config = dict(
    dataset='crops of objects in photos (Visual Genome)',
    mask_ratio=0.6,
    depths=[2, 3, 3],
    kernel_size=5,
    beta1=0.8,
    eps=1e-10,
    grad_clip=3.0,
    steps=34800,
    batch_size=128,
    final_lr_fraction=0.05,
)
Rows from block 5, named by matrix and row number. Each number is 500 + 50 x the weight over its row's rms, rounded and kept within 0 to 999. All counts start at 0. Numbers have three digits each. After the name is the row's rms in percent of the matrix's.
# conv: pointwise conv (model.blocks.5.conv.weight, 288x160x1x1), inputs 0-79
conv.94 120:520536541465469488385475523569505437454482491500542488534466589471530499452529471399474552492464499507518415476519464545389461539525506531529513492497511452534527495461468402502426506509527510529524441333568550528477528527516505513486492513
conv.95 092:427460469631431582431519521555455518498496594513491507549473507323392450432531543506517456491530486527479496451504464490501582490437408466454371483491514468388430558418529548458462466545531572380461449501452412474475438568491481456468493526
conv.96 088:497511595578571491515487510510525522492457540610451596469523523513545466465478556465475483506509513518508498523513551487491488505514376526456534478397570505532455465504513503434534414463430453561500537481541505521520496510497460450510464468
conv.97 100:558532497499504504518521516504495497497669528485487489561526491488503473502471505470520511478507537445500493509543406480503390525484500497545484504516523545421469418470474493513474498483499585484548475520508504494500552538527555474523487513
conv.98 108:596286477532500549572474540495461549546537522558555525457448470456462398516517487543551431529523508513475453521458485545460552514569584408538495500501522378495518495587418464532473485516495568489484463617488427535508505552457508512489468465
conv.99 111:615530530425497497593477465494538547471498502483527579574550439479599452466541473550554559525480479489485403536517514538501460510526546514551532489528499451485487513500513529514487503500569508513503422596497543467493519534433480500507505453
conv.100 108:480531543480497451475506583455301514606497555437499457491519568509536405483448507533472430451508553508510452478532426463510498508523500496509380510553523469527478467515457507522528473585514496532487552530485596541446513508508465518577445521
conv.101 084:494593503515541564544771594513493487531494494515518494480524491448476498475498455511548520521642491719490518546539604506559495483637496518487498489560493454435504489529519441474491516477507521512505516475491459528533480465470512488572522449
conv.102 097:563527552537517465516509447522472492494664482495482447457514520490441519517523526482563517410478601513491510490392505445466501569524530427519547497506465468257709409490503522481515530464571538504473498488509517516543519490642666524499466521
conv.104 088:547570484479462482550555491452535622522494460485526478453542540481527571506424479496429497530494453485537529509425471450488497508527464469483511517451543549542526463451419447506515528504506457528530444500553539583546473589595524490503498557
conv.105 109:441449468455458510545532474513552489499484460418483453538441430506558545507460595500494469538317529454572553527511335393491500487518548447371667570427484478569489431502386491399482579559390486549488518494516473560509505493519483503531561475
conv.106 097:508572474492476476515509503508467589514532499532508522547506455502484509483356504496463485503511514480497487499478518490518512490520514445459466495450467504498495533489499496435516472510445514544486501490626465474493501468463527501519559485
conv.107 090:494456549436482501440467498534503327517522357533475559394535431552475481464588472537542444552487562483468476522490491479492524437513483505509487630569476433524518561453516448499516523492562516491457540529404460599372477432557498522483574678
conv.108 102:537557481562461506385513547528432512457519467491536517566529355475542546458538464497559422508542493516530514522544508494565561433494527555484422515420419482550515535503606429527559561550581538579478551510386510524537438466479486493528533523
conv.109 088:473474475542506471519506489520507544442466506566478505511463481492460537496441498545480518432494503488501522503473518548502482643532505482462509501491413476518552508480513462498535543499415446513481549541401441525525389514483500473481474538
conv.110 110:540548494491524475500521481543501518487564468449453548465577575485488495431510478538402517356531491475495507432394505485436548403535525537499531521521579454529456523505468494459537548506525497484498538489500484466451491478542535518515462550
conv.111 088:532544488510494489431474539490542507461525493491426298504537520554450506582481485494505485461529498527492549508524528544474551449561498547515455571540480528532482454485494474499448481468575400468532496343483477498553496449500525538505478430
conv.112 099:555525482426497459502490509535460515484502486449588472524457586507476416395612520511484473576423497479537573473457519468368454493553486591530485490532449540473552399530474443497383542514415454448495489465429492543509491568493516436487484542
conv.114 101:547496537548512498525466521559497521430471580530554500494522464457522433442566516455534662498515461496520528604509458499482511535510491493536527408641529599506475556513482468485446475545588619526528453470463404519509548555516537555477537404
conv.115 100:496466539500520526430579492492527508443509497526523499534419446486472467499454520521554475554504448621474559482588571490454484503510488543514420528495476536479497494384425486565517525309511577520421499489508517524457427545499480544513455527
conv.116 097:477518476461463442541512403424503518554483527438504484433527576565534474507536601470458546498480487465575537466414500414499458525490491422502549507457490510562432432518467543513497460412426378444451479454445498447511519528384540417495417536
conv.117 114:477407429509482569468486521556517494550532515510395533428406398457490560523485516474463617519476493518491536537506522512452514491524399425365481508515511647448514517535532511481449532513480467531496497560501445406510495519507503525479464461
conv.119 097:492507494517524453450506511450521588508441529490485433554499481503513517535427493563500469508555491512517510546499513517556508810537478555466548369449465437442560423538485462583455639498480483508525574440516518527480673480502492512491439502
conv.120 100:533394519556479515482507507512437529461476484606498529468499427629443613535539509456555478594506502472453494465564499420484467498481478540508535580556498519447483483462495498472547588543472510482431512412470419467585551511501468484467518484
conv.121 082:522525429483641542519624541436481485510517449535517482520499455623442486489505545522504523530614481548431462501538662480495477461476524525462436543492495442459472539518488446520521461524485513528458553481513476548755474510522544557542530439
conv.122 101:469541544436541439482493495478503526473505484529508557466515515570450538527542490418555555479497551504462490517488552538537483521510599530523541519481506505520484526522523468505580550468595340593489504531521497597563526510499499407482500456
conv.123 099:511504505543502479487501452522451477505489566522532496472492466513518497470480532537477479523545485509500503512512499525536593449477512519486452514536574508453419483607510480483502482524486636504536470498510434513478563520453474489499544514
conv.125 101:549522522520445435416537478532548643512495491500506505580538428493530478513517521492512485555509506493500510539535554493532510619474469538486413430430596521445536489503508453311557540497416512416520499462499504514471484523460488521486414490
conv.126 083:537447563570591446534478496445535548508493456557491574471535495606495456467474462487503504474475506451530457519436472512510551515496529475540444530551492498602530511469456606525496437447532441517529436557515532571544559553500517590495492512
conv.127 103:493571468573494471482505518495489538520497489512543516492461482453473517586541511544598486477514539511480521522499557482493616446507461419504490447506535556487511574586497643543502529503448475511487550576533442437517484396440479500519501481
conv.128 102:427492540502502491487485495518469477510612484531506494514499550473467490472490499505516493569518511496498548481507502515484541567526504484515517374520641537462473498570517491531445503466398522490533584501525408542561537491614645551517621476
conv.129 083:532484548528563509463421575540491504428506583528493543540444462575518519465499334509567458509554521581458563507460513565461544520545459526502464484543488484444506523482494522488534523332405513539330551448485393535496519522526479566400492580
conv.130 110:522541522474520522528503504588468526529488523527514484482504410442598533548532462561513502494480524508562515424500465557482581513543591502336495487446503478484461514532570484378522488510477468564496515524480391503500522543495509506459478559
conv.131 112:554520519442478573479455547523487523519529527486392534445592459489512478521474492537403392482527556523495448436462506581383543554538568494522520512520498442480495431446557469543356480482491476496490444524497432584474520506473453523513486482
conv.132 106:522583579520497441512484482519494541555531518516680502482602509482487524489435514570512508591528495482448501579462548495498489507482537477404517458466471370464501515587326512443514471500559547485486535462529494492551519469434483539509499480
conv.133 083:467516436501493491520493509499506562504509510472503497477504473493501500484485496485502505475529515488496509487482485530498513480498504505467493479362359479493471522529468516479500507498367511537498548501844448508495507504481505486508519490
conv.134 117:497493499443485475440527500514535516361474505595479544507542553495565526270491517459582511430485491496500481534549462484598461523557463591497526502542471499427513501456554412544519517482572440470483528517515533565458489472508513498511493471
conv.135 115:509555521560495413485521509420536521495512491491437525489530443518540487475476443592499481527518501510463506553487506491519518419485498572496459495476529418451441579498560521501499473483594543514497560509508500540484491555540530533471453525
conv.136 087:631541495497441420500353385510629505516502449510556528497465476454533433513510537535443532496372516423524534528512440478542546381501508516517571501528547551489350590571473548485503534542611542480448517495526529477442458493472510491470629559
conv.139 102:533565456534548494578612552523444500538534494442554522502490476504480475465535522480616525521490502579476494544499606422517425474482540476553485553414522503450524480556463505497492459506525530562486404533495581458607491534502539420548543365
conv.140 092:611393485551512475568473480479393500520456551476637530414477423486539521508463498503497486620522420520536625530572497436520471477487535436563511492465550490457550555460448568485531521507462711567424454541527458475487535491556529470518574505
conv.141 099:479468458477456526537567759475397473491510500429500511499485504524542503507550459526491539484527488626540532480501631593539431430556542551554346492483460465497486500556484493467527476481488515480435472556505519465574500486519508486446516487
conv.142 102:508444357485560558446571510535508576506494478518492494493497514518502514534437513470450539487519517473513484463402511479487511540483504459496495495416515578471531461475489632480470488526423478569480468586652378577489491550444507475491459546
conv.143 114:493408413447489524438481511471495557537525512517412498453419370502516451534442527457435654375472526524482551564481431556464479541541518447440480511535532548604519515468542417490444479494497477532502546539474494466524485417515501550506527531
conv.145 101:503489457468498506535516549454545502459529625505479455519476461493512467540413469415429542510505453553519508431516542509387515488559477464524497435495507469487465359469466483553474504456462518513496448417515505427694537518487510303485446338
conv.146 079:521478495558413516425686541558507470478513496447459457537491475388436441415426489488546469461506483617453433527493456539507496522577507492513403546454524519471447463470476521508492573491494491466651489468530570448483436535491486433623461451
conv.147 108:543515574468546470486512511554550477502529569483516428447405562444508524535524451429504499494532454548544543487483532651479481544527490505547536338450551524526457486604519538485387501477472505581546479420503423510518525531593514584494528471
conv.148 084:515459517563451492481488429412550546520462527516467407439496543455465516563445510475507501472470510500383546467476486528459545543468475507478533502475551478461594450531482582520455486453485550525476564471478494505471533463565481512451324573
conv.149 106:505524508526542523449505509510499478526521495529563501509400551526525447558491496469549526442543452533495520464482482467473520517465543490392505428496481474538534475607552471510425477506491581529512577505477431434560544525517521488533541528
conv.151 106:494527520441468475542463414255500443541492472420495470534512521500295512454520541510499482542493507461428532508519498453521467455524588474544501497477525531488491462520480481508559542531439500494474523564536584528496488486464527502527536478
conv.152 114:514560546480521414468484484528526496362495501527407516453482420495516532357522493405423522451479494519483483475406477556450457484527511384517528488583498446545473528502518562485463564472500464581480456412529565555482505572456465500465510481
conv.154 101:472502570450514459487501586572529488479425538557522596579397496495482421522498501423454642517543481490493485486549494469492444478485539492409378506601478432584453582455466567546518494485535423465494485513471452524485506479543486525498520465
conv.155 102:462520444416506501397534557518449570525541444540541536566451522469529533425466493502497559482460522468500503537474467485483494569530503477499524498505530458479488533493543498496470530509399541563500481582505482563520527535474516482508520439
conv.156 097:479526474484436487527492503518495432522451467559496506530494499486478536543537510516491515474456563525495500489481520489503574353452539487475523613576484395469436515475506410463507482529475487436452549505485509490528353430548473502522571522
conv.157 084:542547534388505443526438552302483479547475361464513459503503569601507480537467466509500532495491482484485496507518511472507539500491519469510494496520484413498584429500456497472434499486472457620483475565535643544481571489457480551470506474
conv.158 096:440516592503443496471514450547487523471501488494448510576439524434526460475580543478541554550521592503510541530506589485515554512576461454544484495514456506465595493362529511438489556406508361474477563514487555505549473383569432551480525456
conv.159 103:475486559491465435538475441506418500535628486472475483669483439483498488476477494490543467593372442510486575492539505481491416531534471404385453521456526522424524470459389546463496541475449528543496470476491505528508460532322499490505454514
conv.160 088:529508527461487477501494506500513478527563483441521520561546501527517476494495533463402531485531485480514504532475489505466370563459521519480481417540423477535481431442490376485491512478483552564507422534474418523477664439498494499473538538
conv.162 100:458523459474512464476503568529507495761502493438498481484422470512474506523496485520542559551480468521516649516502511473446489454562462537458468546499541524443454457575513490481527537444480487437557547523503464502526485431472476466505481504
conv.163 090:483467498469474499493517524535500483498473436491519572476487497526514518511539525464460475492459549496456534466505498519517484487550433506490502497542475542450524469480475517387703640507537528506508502482519481464490471491485481452508546483
conv.164 116:563508567520456423433489532541466471499499518547551493615401472496502459485490503515572593500529489502485505508693477477515475468462474320406465486551495491526541533493384541513512483507498558533519467418516517570543552533456527499537497444
conv.165 106:493413329455482541555475523500502446552518536447439561479530519514483497569436527565570490498497566506531540494431518457563526517465418339474469470485542526536545567551512474468537520504432408543492490500552500468534512490506525519509549476
conv.166 090:498514503488480498460498259441726500530431491461510533542522494511549557501525616489490491488438422499516611501527493478488481532529432515479637511493487500432450521489501448487506518377504640518487520488500510442471485525475521489455563479
conv.167 109:550511455492472499469490507529482503499534502481543458493544467474466502497525477659525317430489471497486497275517493475416509512467465495526480531503496473446520455552649512580526496491425509478470513488509406555478500468500522503526483502
conv.168 103:518501622435497443483472357347502480480484466418493516474484494502477501468492602513490484498480572435501397514496439495485417488460623504430566455474464433446492455537521527491514488642533459549499486480535533482460490492500484480575587567
conv.169 103:504482453462468573527545447490490480498519539498504509515522468517524469516515477436339508520455450520485471462487528441527388477480539393505498452455450539473488527416504495517528540526557567491515349507520466431623505613373497487489481394
conv.170 100:496504503550558452491465558539510508515523507480555467484511379479478442428483464504571392693459484495519498446505544476562508445476512499426451558507546493446499494534436478438542520515550476546499472542484525486537483529522492529504613507
conv.171 098:517422472513489475501488545548473484556495526494580446464482497513490386558506549497489389538485496539479496414401539502399475488567536471500560465518506407498552434534476438523439504487447507548517511497499476465538489478514501531571434490
conv.172 101:528481435423457474571501512583479525521446492435511479535553513453411546484547503511458508421507528445488409483491507566519604500522557491538480520488497485505565472439391525475483538477475479563454396583496566484504465532504474462442541486
conv.173 090:525515495495474487480509515497491698495519502491505567499507484527487476506293500494515492521523505523494498505470514517521499435521495491536485474429398503494498513498516505472518527493445499465486516506675468520496469491577499506503544478
conv.174 109:557496506508501477470527468525482463544509502526505452483487530506476487503538491546533499486553486471481491520429556448467496501482504525500471496515432508478662385581495477453545540502566529476511536476490464493504546476563492538522452503
conv.175 089:478584543534515473478489515442534559506533490464466528539509502508256462501512521522480482499495451536447507499510493462495487522510458518500499540436517516487450533518511460470510436494500489554504493483530481495471492501504486494505499516
conv.176 115:439431438523513479548529505516521489526497495508427505547451491505457409501473538531540547450456512497463451428446504433497537493483600466432489533497508485543503501583470483450481488487491566491511537528545497493580478460487533520554522493
conv.177 096:666434491468457498459522425520463594498550486510473509622485449495542474489347522494515517385467516520504504507509503509495543521529509564555523503480490545497484454510632453434489588483520517524496563533467510510522482439498499475480385509
conv.178 113:532396432476467502454497510507494502424386513528340524680351451492520525391559513402534533351488476529489510493476481413537446454450532595450526557551490541509522519469534527515528504484557496518492498475515566435510452511525616504488484499
conv.179 094:550476596566451568481500505521488501474509559560475474507537466425470457513484501512404366542523501484526543477471401512435543477510465448563490483484454501427436548426548522539440493555518626480430495435484444539461527511522292528453526544
conv.181 099:557645504502524484520489437547510614426459523521509504438476569447529571533479570524491320458493499510488454560503497506496543611553503484452517467553528416518452479479424543482487511534405554553657504542471503542516486518487453518503525469
conv.182 102:489512448462501498533517493487287460513482512511503532518503489503492516505431465511502490497494548483502567499499487499511545525514458506508433487484491503523530541494505487492507525543480443476495515475523489464489482482495498494484552487
conv.183 084:485488503477496502547503476505488324506495493516501470523488509480521514485640507495473507488493492474508511493510492500484491573512495485474493503501629477502556477510470484512469514506416490503501485504292489498524524511411512492510467516
conv.184 097:484475422497503508424502504507510550589471478521461530504460470512484488500515531485459472504511502530496520462524479512551399507486493523487503517480382534496447541458526501527500457510498500460450510502501437504533419522485502445480375510
conv.185 087:523495460514533457527535521451489526488509662505477409504500471481536477539446470430477489504549314556512552412471551522450468533528439481508504409493483538503462372478470518513440464477508527512526428405515451392653545489507520439486428263
conv.186 105:506539527474504485517493566553453529490472528488451520589420453481414400491517483447547528492594483562522517622490540553436504499540465408395361459517523532545480461491558499469497519515572521515491502384525434459542490525495481484418422500
conv.187 096:542452578515552469520445435497451601545478491662467507470489493484529590461515516502503444558494494444511553523522465453531489596491485484485520335459474484505550456441463526431407546521469524533518476508555522485552490432487508478465499453
conv.188 100:506470468527489492530478489499692538522509489493491488478503510501514499507576550477507504500460432531517487493480531489495480474513511472490534519531524479463502462492499516494485463473436550479485475515470472532507480533504507489534448521
conv.189 105:584591494413493381542506518388468523480531430435530440468452590458467579498515521529519523471434449467434465558466460465527508555459581496486635493493500500504515490491477535479468538491474435589499428507505613486529455476501535514564535459
conv.190 095:438512515516507474481489474494509487466217494486498387456522536492509484502518479495510483532449533503511497497526527522504598537536501495505520455509433492321605418474495489482517557491475481460487524500505514538511480456684527508492471474
conv.191 095:560490470450600563565637625456431456494494466469532444476502524493551564481542563503534531477462484609560491416506569490509489528475502574377549503471485570430505510511537572473566486503485485558513497475561530479594463497514467542518522448
conv.192 119:504472440454519534486496534511468490552527501490476459489463473469493219554464505527467483505488520504511482479410526523490527469526514437382482500490481420553518522531545449436488378514476531524497511546486423541533488488508511514520486478
conv.194 097:538493551534654378517491492505452537517511473504538556465501555601496547452520460510478514494499519446483443468517558526479511518397596513507604586531495493601534490514564549556464457466437452547540494523511564517598518513518508383522524512
conv.195 102:329468526538511455466485510480482509452540479435450495496439541499506515429518498374645558426439560491503545494585499447495570453496424590435507413545493482466625447477531480498543481524484466503509627502523395449497483504492308516489537477
conv.198 100:487479483526474557515495515458463496563495554571480509495508464486499462475492523472487500487461527503494446508431426448538451501522578439511526549434524521513474552466479502469520474574383607541448506535453390527513423549499515463518472502
conv.199 126:475436517588535538459480520489451508502524481485417547472426391478505579525490512538504487522511482500539537460504478488476515448482434480327517529487487587436474510547542481501481576519428515454487501515511449511518500513488496517530478528
conv.201 134:493513537476521499488489471515504517359541494485467524503436417516525499393486508473425492532464524512537513481517499496488504490512518498501530510525507520498549495455501513499494499503501481431506537528488503509498503529512522526490504503
conv.202 092:518518427547425478512547521504490456539522501652582454547462448492471506561614506538546488505475491487498493507566525459490558503455507514474534505597387543518485417551503482515360473509437544576497492516464441531500535480528508480517427545
conv.203 095:549519519453459589542495516532488525427491511367539482465539550316540510421526475435485512513485448485510460514551522481555438522610483501487472400491520510484547473499464617512473520479482483567490426575487571572505538611560558497466548455
conv.204 095:517531511568528511492435471522505490504559543521454515492514521491457511485547539489444489544558515372481524550535494471542544537540472505500438468537491466451529522439493497510481507828544577456515501496454408503472441487539546518458474496
conv.205 102:441540516485526455520493552518506510530575518453507506526463378484478521483510486555595431642453543523487464512508504509572380510494481496502516395471491486466596441585482497450414518514457426424452488536482507595480535603491518508470390497
conv.209 089:528494570522510460472496500458502472531467469459493529484529458500460512494502487451533519486542441477499541522417484624541474469550496468525523539504507526601443495552530480526508480436544349441639489515488453595522638515373583522518508476
conv.210 100:430536628476506454502472515529428528487539520459481564347482499519577486479492499459497557560531483531527523573500498527449527482541438483410485508464416419537532493425467562469451521477348463617547499474585572485523490483585503546482528489
conv.211 090:479430546496498547504806436489639509546509498590514491506452494536523550492480494488502504473435505618510500429449414456417486510526507482449467527503457481500513502463455480538494503458445482521452471449509479482470508527471550572476460500
conv.212 120:519541460534584534550495576591534492525509543513457491478471447501550555508489519535485512454526512508526473465564517491515471549469518546423509500513512515485503555537525452386476448476397492497510512453566485481472526576505482469501473533
conv.213 101:522557549531500552542474515558440502484482473496480519467470548468435674424498508510515377566512524481428500426548514433526477503399513610493475564466526529505507513388473501636568481504481469474420468468503577544414452561456538504447510556
conv.214 109:523445446466449574449523471484513504535511522552484556503486397470501353507537530484411426424412561466472472393435542420510505542490463490549495486528448511511515473455578540486388450465456442540477449579517422542550504466509514482522480484
conv.215 102:501526579478493474501526494491549509437466505407469400485543520508511495489580468485542471566391482429482484506517479469499484546519480494494490414475341416447664415502480517526512553505403546511507425521457569504526479573490494504513365472
conv.216 100:482570530492502427502503530511554479481437535537585409460547511507503636493488541548526520461468509491541444510530544522546445581496526532528585500402498399472522502604513464419469528458513481465479512476487503517462520563457560502508345481
conv.217 097:519491443495464470474501495432499454554491511509490439517484457503490544507552513498513480457553482503490526476442486490502425445539533493498449490546515482504608439565501504481457526514470515432494536533522403509533494521367536472517505495
conv.218 085:479489427475554478483497511544458507500502454445501470531506519525757577541466460469457493499471452494778486507482488482495521529509505499536488520572482430487539449512525481460408560473485479547520472471471501479510562500508461542470477429
conv.219 098:532471560473457484483484692513594519678565511477444454468558574514494525517542421512503502377501597472508635492307467518493526486536419494490458532500490493552521499461451503502480476555504425501569422449500474517518441449491513506504424517
conv.220 090:426493491448431434601519493520543471516529403428489484511487475499468477535456524513454529500536506543529458513502497455530514444532519501423533584492477388459471654541534463503524530524481556571532466461496484517463440534528546602538505621
conv.221 095:459525571523511521522507479502438491500502533596474535549499513519665396510533521462432483534515380532610463484506480503514440468565471521446525470474472480489502471404531443465505463489488670454464507472496492562466494545479511493540534522
conv.222 091:545529468569504383488487502525460563524557347441478456485502509492497538514504466524520497491483408512503487532561562549516476553451437562506515536504518436453589548534548497538388465420550460393477523481524617534436517419491567647436516552
conv.223 109:500508436510452461510520534323587505418494471501520551515528529488751505484464492477507548501470495457572532492481423395483512536484474542472535561498481477551534515485443476498492500517491434547538449483505571477513450475465529498539561502
conv.224 107:576633527472550470460534460446501559468508434489424558528596552469505478416519511442495554345560476499463415553440446502499548429525510562464478420450546440521448523537482500494508525508575588552474479564424501543475461508572523556511510539
conv.226 117:435497561549516396443489550596519487416495520510533514540410468468494420457485467489511502523482487504506515515522502586411541487591482536458343528527471498444487531411443510517511551499479494437432584423529483585498456504479434512470520514
conv.227 102:569583566540477451525517491476538503446521516567501455520528562474546477451487510536527470466449545526479527442543525403550466522572596503473563470467517402486463462490365485682506533484522471490478552507492590572466489532486501524479543482
conv.229 087:508471489419444443566499508483492567555490398497456525489438432624566497467465527522550447511439611512532501484501477468518511497449526494406512546477503491501523514454460526507617537446446424569535500463469600450579510512430548362561496439
conv.231 096:551541508455459453518505497477472563491526463451433466453548525493630465513450553496539525425538541502645477491537544433492478458448520516519520602421539573534635499461534451485532461444528450487475488502633489507516476484411677496497463496
conv.232 081:583512570511461523538511532470565534485546627527526554547546546590439500482539351500379473494466473556489633563526395467548509517488481412505461418506504589480481509484476546464499530393506531483434493458483474523432621515438521541434469477
conv.233 078:480457584522463455431503489525511515463499481443501521544449527418472513489536519464533542485468627503474527494513465592473616528610476489476503415572483481406505517463498479498520534505472519472478581469475418639404518384459483502456476577
conv.234 093:506506476541450518526454541515497533454491645577530389422525491403483457476525534535480490477440460466512453581474488394483364505529441496557511450387552482515527461464467618485475470538498496544499440501496502460457454511524504508484505429
conv.235 092:495542541431531483429465494507448456544466511438508517552582456489462469476605508533522529504478537479470481539508442559521503502558554512443403457603476430504544507471531453467519509512447510502494498533395491605441478501498510430498489434
conv.236 101:485453415485455488605510517463504499513512492519484485519400522503494497538497498457462531403435509505506488471424491419507531556490572512483463513470578543546526524473547471497454509510433508523485534504607402503546506492543471502529455498
conv.237 103:486539508544539466466538467447527481449525483483448526402511478483517451446511469434453493470514482509503485501474435448530374519513507520690470508577521625552570550439410511295539500508537513460522428454475605503475480548526471500486494504
conv.238 125:455520534495513472367488518542496502472483536490460527535599497482524497435470495524554481491535526516507459521581496559575533452503496491509486532516484432455465555411478401534553477496528527495503563230406508459517516465470502559509512486
conv.240 088:498480469447565515519459483406471509480512512516503483552496493470427534521518483477471513494485439488343491521495542514507504539542497463541480495519446461548537460462506472483422537530459486489561448483498530491531536525448501506535498422
conv.241 088:542520486429536495515707570456552488408520489457539479495467537520476510517489412512427523507547497626474512508517644528494474445559499523507464501495529524414511450559485517506500502489535431491485475486520606499540440499511481527544507450
conv.243 105:567587530508559442475569565401521532628460471466508513479550451502503517430503512494605522504542476525505580544480503444431351492544494544486519563531547482504483427613563489459526499451511527549476504550503521547559452485456509477505530478
conv.244 087:511461534491544525516643523465530452489483506482493505561491498495466514536476172530480501491536502683464518513481580640479505406508480508494433526456520497485425514477515454454505507317544499511405483535500471484521493507482495524426461516
conv.245 103:525596567483571454487526436494536528518461528467584494507444480492492530445497506603481544393509538485422426563552462531509572521466576532473457483502531533452411600528436568477518467504578451530487520478445541570517494508540447642450432594
conv.246 095:638487480505510531541522518514485506529493462447509504558574511469520557504509544484351453495464508484496497509523448447509398534534510413525494463528531477629409502483452658485465547534501452517432449522517554565537510595457762511481529496
conv.247 090:447515580532569407532551580515496554559475564470425481613569494452472469481501396467631526491499469634535560496360471465509510515599495420449506466570527459549517485490428436555491492444447508569494539493552440536455484534456583516504568517
conv.248 093:520495493512491476504485600439478499502495545593553366554489480564492461523502500530521499479496531522537512488525518512475477601469492491472514377445590495544647408481481495495488500514484505517478532530776529503411508507418519493499353533
conv.249 106:343487525472534570413473538626473498552464464451425473544410422452626372478503511476534439510450493519582544484488530554437506485579482499555480540412456454482461477467451495526469564530464497557526505482500557519459467574471422552484503488
conv.250 080:577521514472512477516530444535487504433490392419543520465517487487501461495507465500470504524479529503467323498545514506484493519506589475502619575510508491584500571459484561486477477464505371530762472513503514537491492518506514574822499526
conv.251 101:493525455480504548499462506428431501510471535497512495521533502586651487498437509506498528481453506508679474480497580529504441521515517468431540508440528517497490465518443494479456509486403511421511434478460557374562548496488500464500443520
conv.252 097:518474522432554472454514511450488550517532486469478480528448481556572517526514473454482489530466480482531496495456476489533520630421459518486481438483531549447641465465517431431416470486506507694474399450484528516457648352477477542466497526
conv.253 092:450437411513492496507508482494501534547488501475428499466484497503483510507520527496453526501449528481515510483448529491515474570513513454482505445408822488496468495496475512486556557511330479469499542522437440503551463494559489494482472506
conv.254 098:544471500458633488604472475426459496532512519475517617518499513522533574616528511508543515503436566439512512506507473518524492458433489519531511561488514439477519469569522464490503505547528492581501491551522579523566428476488512377517552473
conv.255 099:459485561526469456545517499509547525503552494484468513495542560499569497493471463477449450607463464524535453504478478485455472481508530514498538387502538482495446513486464516570534519544440616463520428511467555507477505498385487518480647506
conv.256 103:517607440455476454499468509546482476483465531495599474504508570463406520461507494494519527535461481460513457522519492540580486489511538512486498529511512524502517472512427438480464499491503533498447470620476575536486497449491421516486514440
conv.257 084:571495435489519581585461493509517549530534591551560526438515509461516520555471581509457504520519455421502480529511448511481397551586393410466568468442545598513525440517462551489503529545414502487648517478532491462535552456473542478567505400
conv.258 091:472499507548502484537484493607484489470454423553512530564461542510508457532517531549602498489478515502475515562455490554504508457520498449458497555536505510462483552517464498564554522505396560439335621425444436535444434487565415541343518561
conv.259 114:501569475520500443447514489548469479488502507483565494484436537500427483440531509511513489475519510490452488438498506550552575499509531499513440599496512515447461477459441497495498528519532499511485478493465471502440492544501497523481518536
conv.260 109:526439370425526380512545533473548500489525497390470514549508426521507503435536436579434468387535493553489444482532627578502494471515604624563429467521478554373494489514545525535552516462578515495447456512497528468453456558497500512476445523
conv.261 093:438483552463406403465485565422454311541501383470468503472519510508481506548545437492511449478513536559484522475474539581526530414575558480495532557678454426464548458520574370473497511439516527508376553512460492540503540465511506483387511509
conv.262 084:466495506567566533519506475548461503504512528507454468447447471456511488477481548448573519491548396494457560528467541506488439513476357432507482467451526564491492521434415592518551516576454584513514494501494426469474436588552474490503475484
conv.263 099:583496560491441408358524540477549333494488447496493561465592475441568483563581536530486643481454490496594517529498503442517413507502523497485443455597497506499536488539494558412513489493566473468495428469440496540519506523529520533481531490
conv.264 085:641511504578465469551589485489457522491509420535548559549513513363469607563574501511510479514540525574492483504557502443494554539499416488502536551537506476475593551481451515448496533468489417490474582522585546523480476449460567537507469622
conv.265 116:543510459583492509501504499510508459387451541527484466521469438486543511509533527551462357429520513495509489207525497526622460489469543587388546537488498525381479486471362469542500536538528534447464494539512516530436502538489519475499493535
conv.268 105:502464417478478543516521530497614442496455513545503455466525529495477463549536518423459553374535540529508483515503546456517500606474517555593492526489470602530536368489582472439436516511385483524462471468510436565452516472530480513534425542
conv.269 083:547487493521505573391504500496493478482511631449485472467507522306498585431466464473503452503473446530581479467546363638456552554473503519479465396564508510482442513509522457465444509469496458458533459465463477535409485462532465585504440561
conv.270 110:497519464524538482468487505466525497421519501514474530504458550482510421399574520578494463388499486494455484348541526506530499489520545562484490451457517512507387507541512500640514553498595522466483532530484470477528510537525521515493628522
conv.271 099:457574407513395478421494505551491513397454494539529494468499535470443492565405507483483477533467394526510516480549526566468536539540464530442536537556460448511514357526540496503529503500511538422533532298510458452663512461488504550570518351
conv.272 110:490616545479486432478502496596504483532475515476560493531511507493372478444559529451549561537495519483415505462479473556454571508533538510470497526512484517453498479458406532485538542534524487547491489501458487541433533576489471514484492533
conv.273 103:427533566390438484485491501540527506475467365351468487544465525543479485336455520530428485507470540485494493502476459608474516516583732449509550517506464462562501470491502500524555674483478479529558526521529413537477503501498510432541513448
conv.274 078:595466449455503473461721656444432406546487454418494493418514477666531479531594405515469480511564477656538546488511575509477458432548496500472461531522484543523436491529494575479538520473565558576510498470468497498550532533585505511529572445
conv.275 098:533520578438571529531515486523478483522495518412479513517480532461445462527527506533432540438477589486426419526529470472592523435550633564462489539457496422517527540551593473528549512517542530522478485592525526513498457463489542484492482564
conv.276 099:502549574500494448596499495444388580449494522472471468522453526518543612461446527511552378464494512483474539528584518409474510574511488536501564399352493437418527451450512424545504536516452559501452496427521616554476515451462463587501464537
conv.277 103:517497547366514481498499538494511508509527503467563597491503556472513520359447487476481565531471548489524520571574476510539508488553527563494478500559514526518383483518486500521596565535569547516488534558521513518478422529452488456495568506
conv.278 106:530499528420491535522505501473470587504517513488479510472475514448400585564518486511536517460481506493435499557479452420592475579465420487485468459509500508447542470488533568448441543519491482581489451560484552594544465475468527490479574458
conv.279 097:466495570495523503539466341594597502518450479548490519470475471468509536496569591471473539488387501438594407548467367369476489562557514493423609464512497480491440533498523529442486565578559448525540522516552441534485488553499474518638536515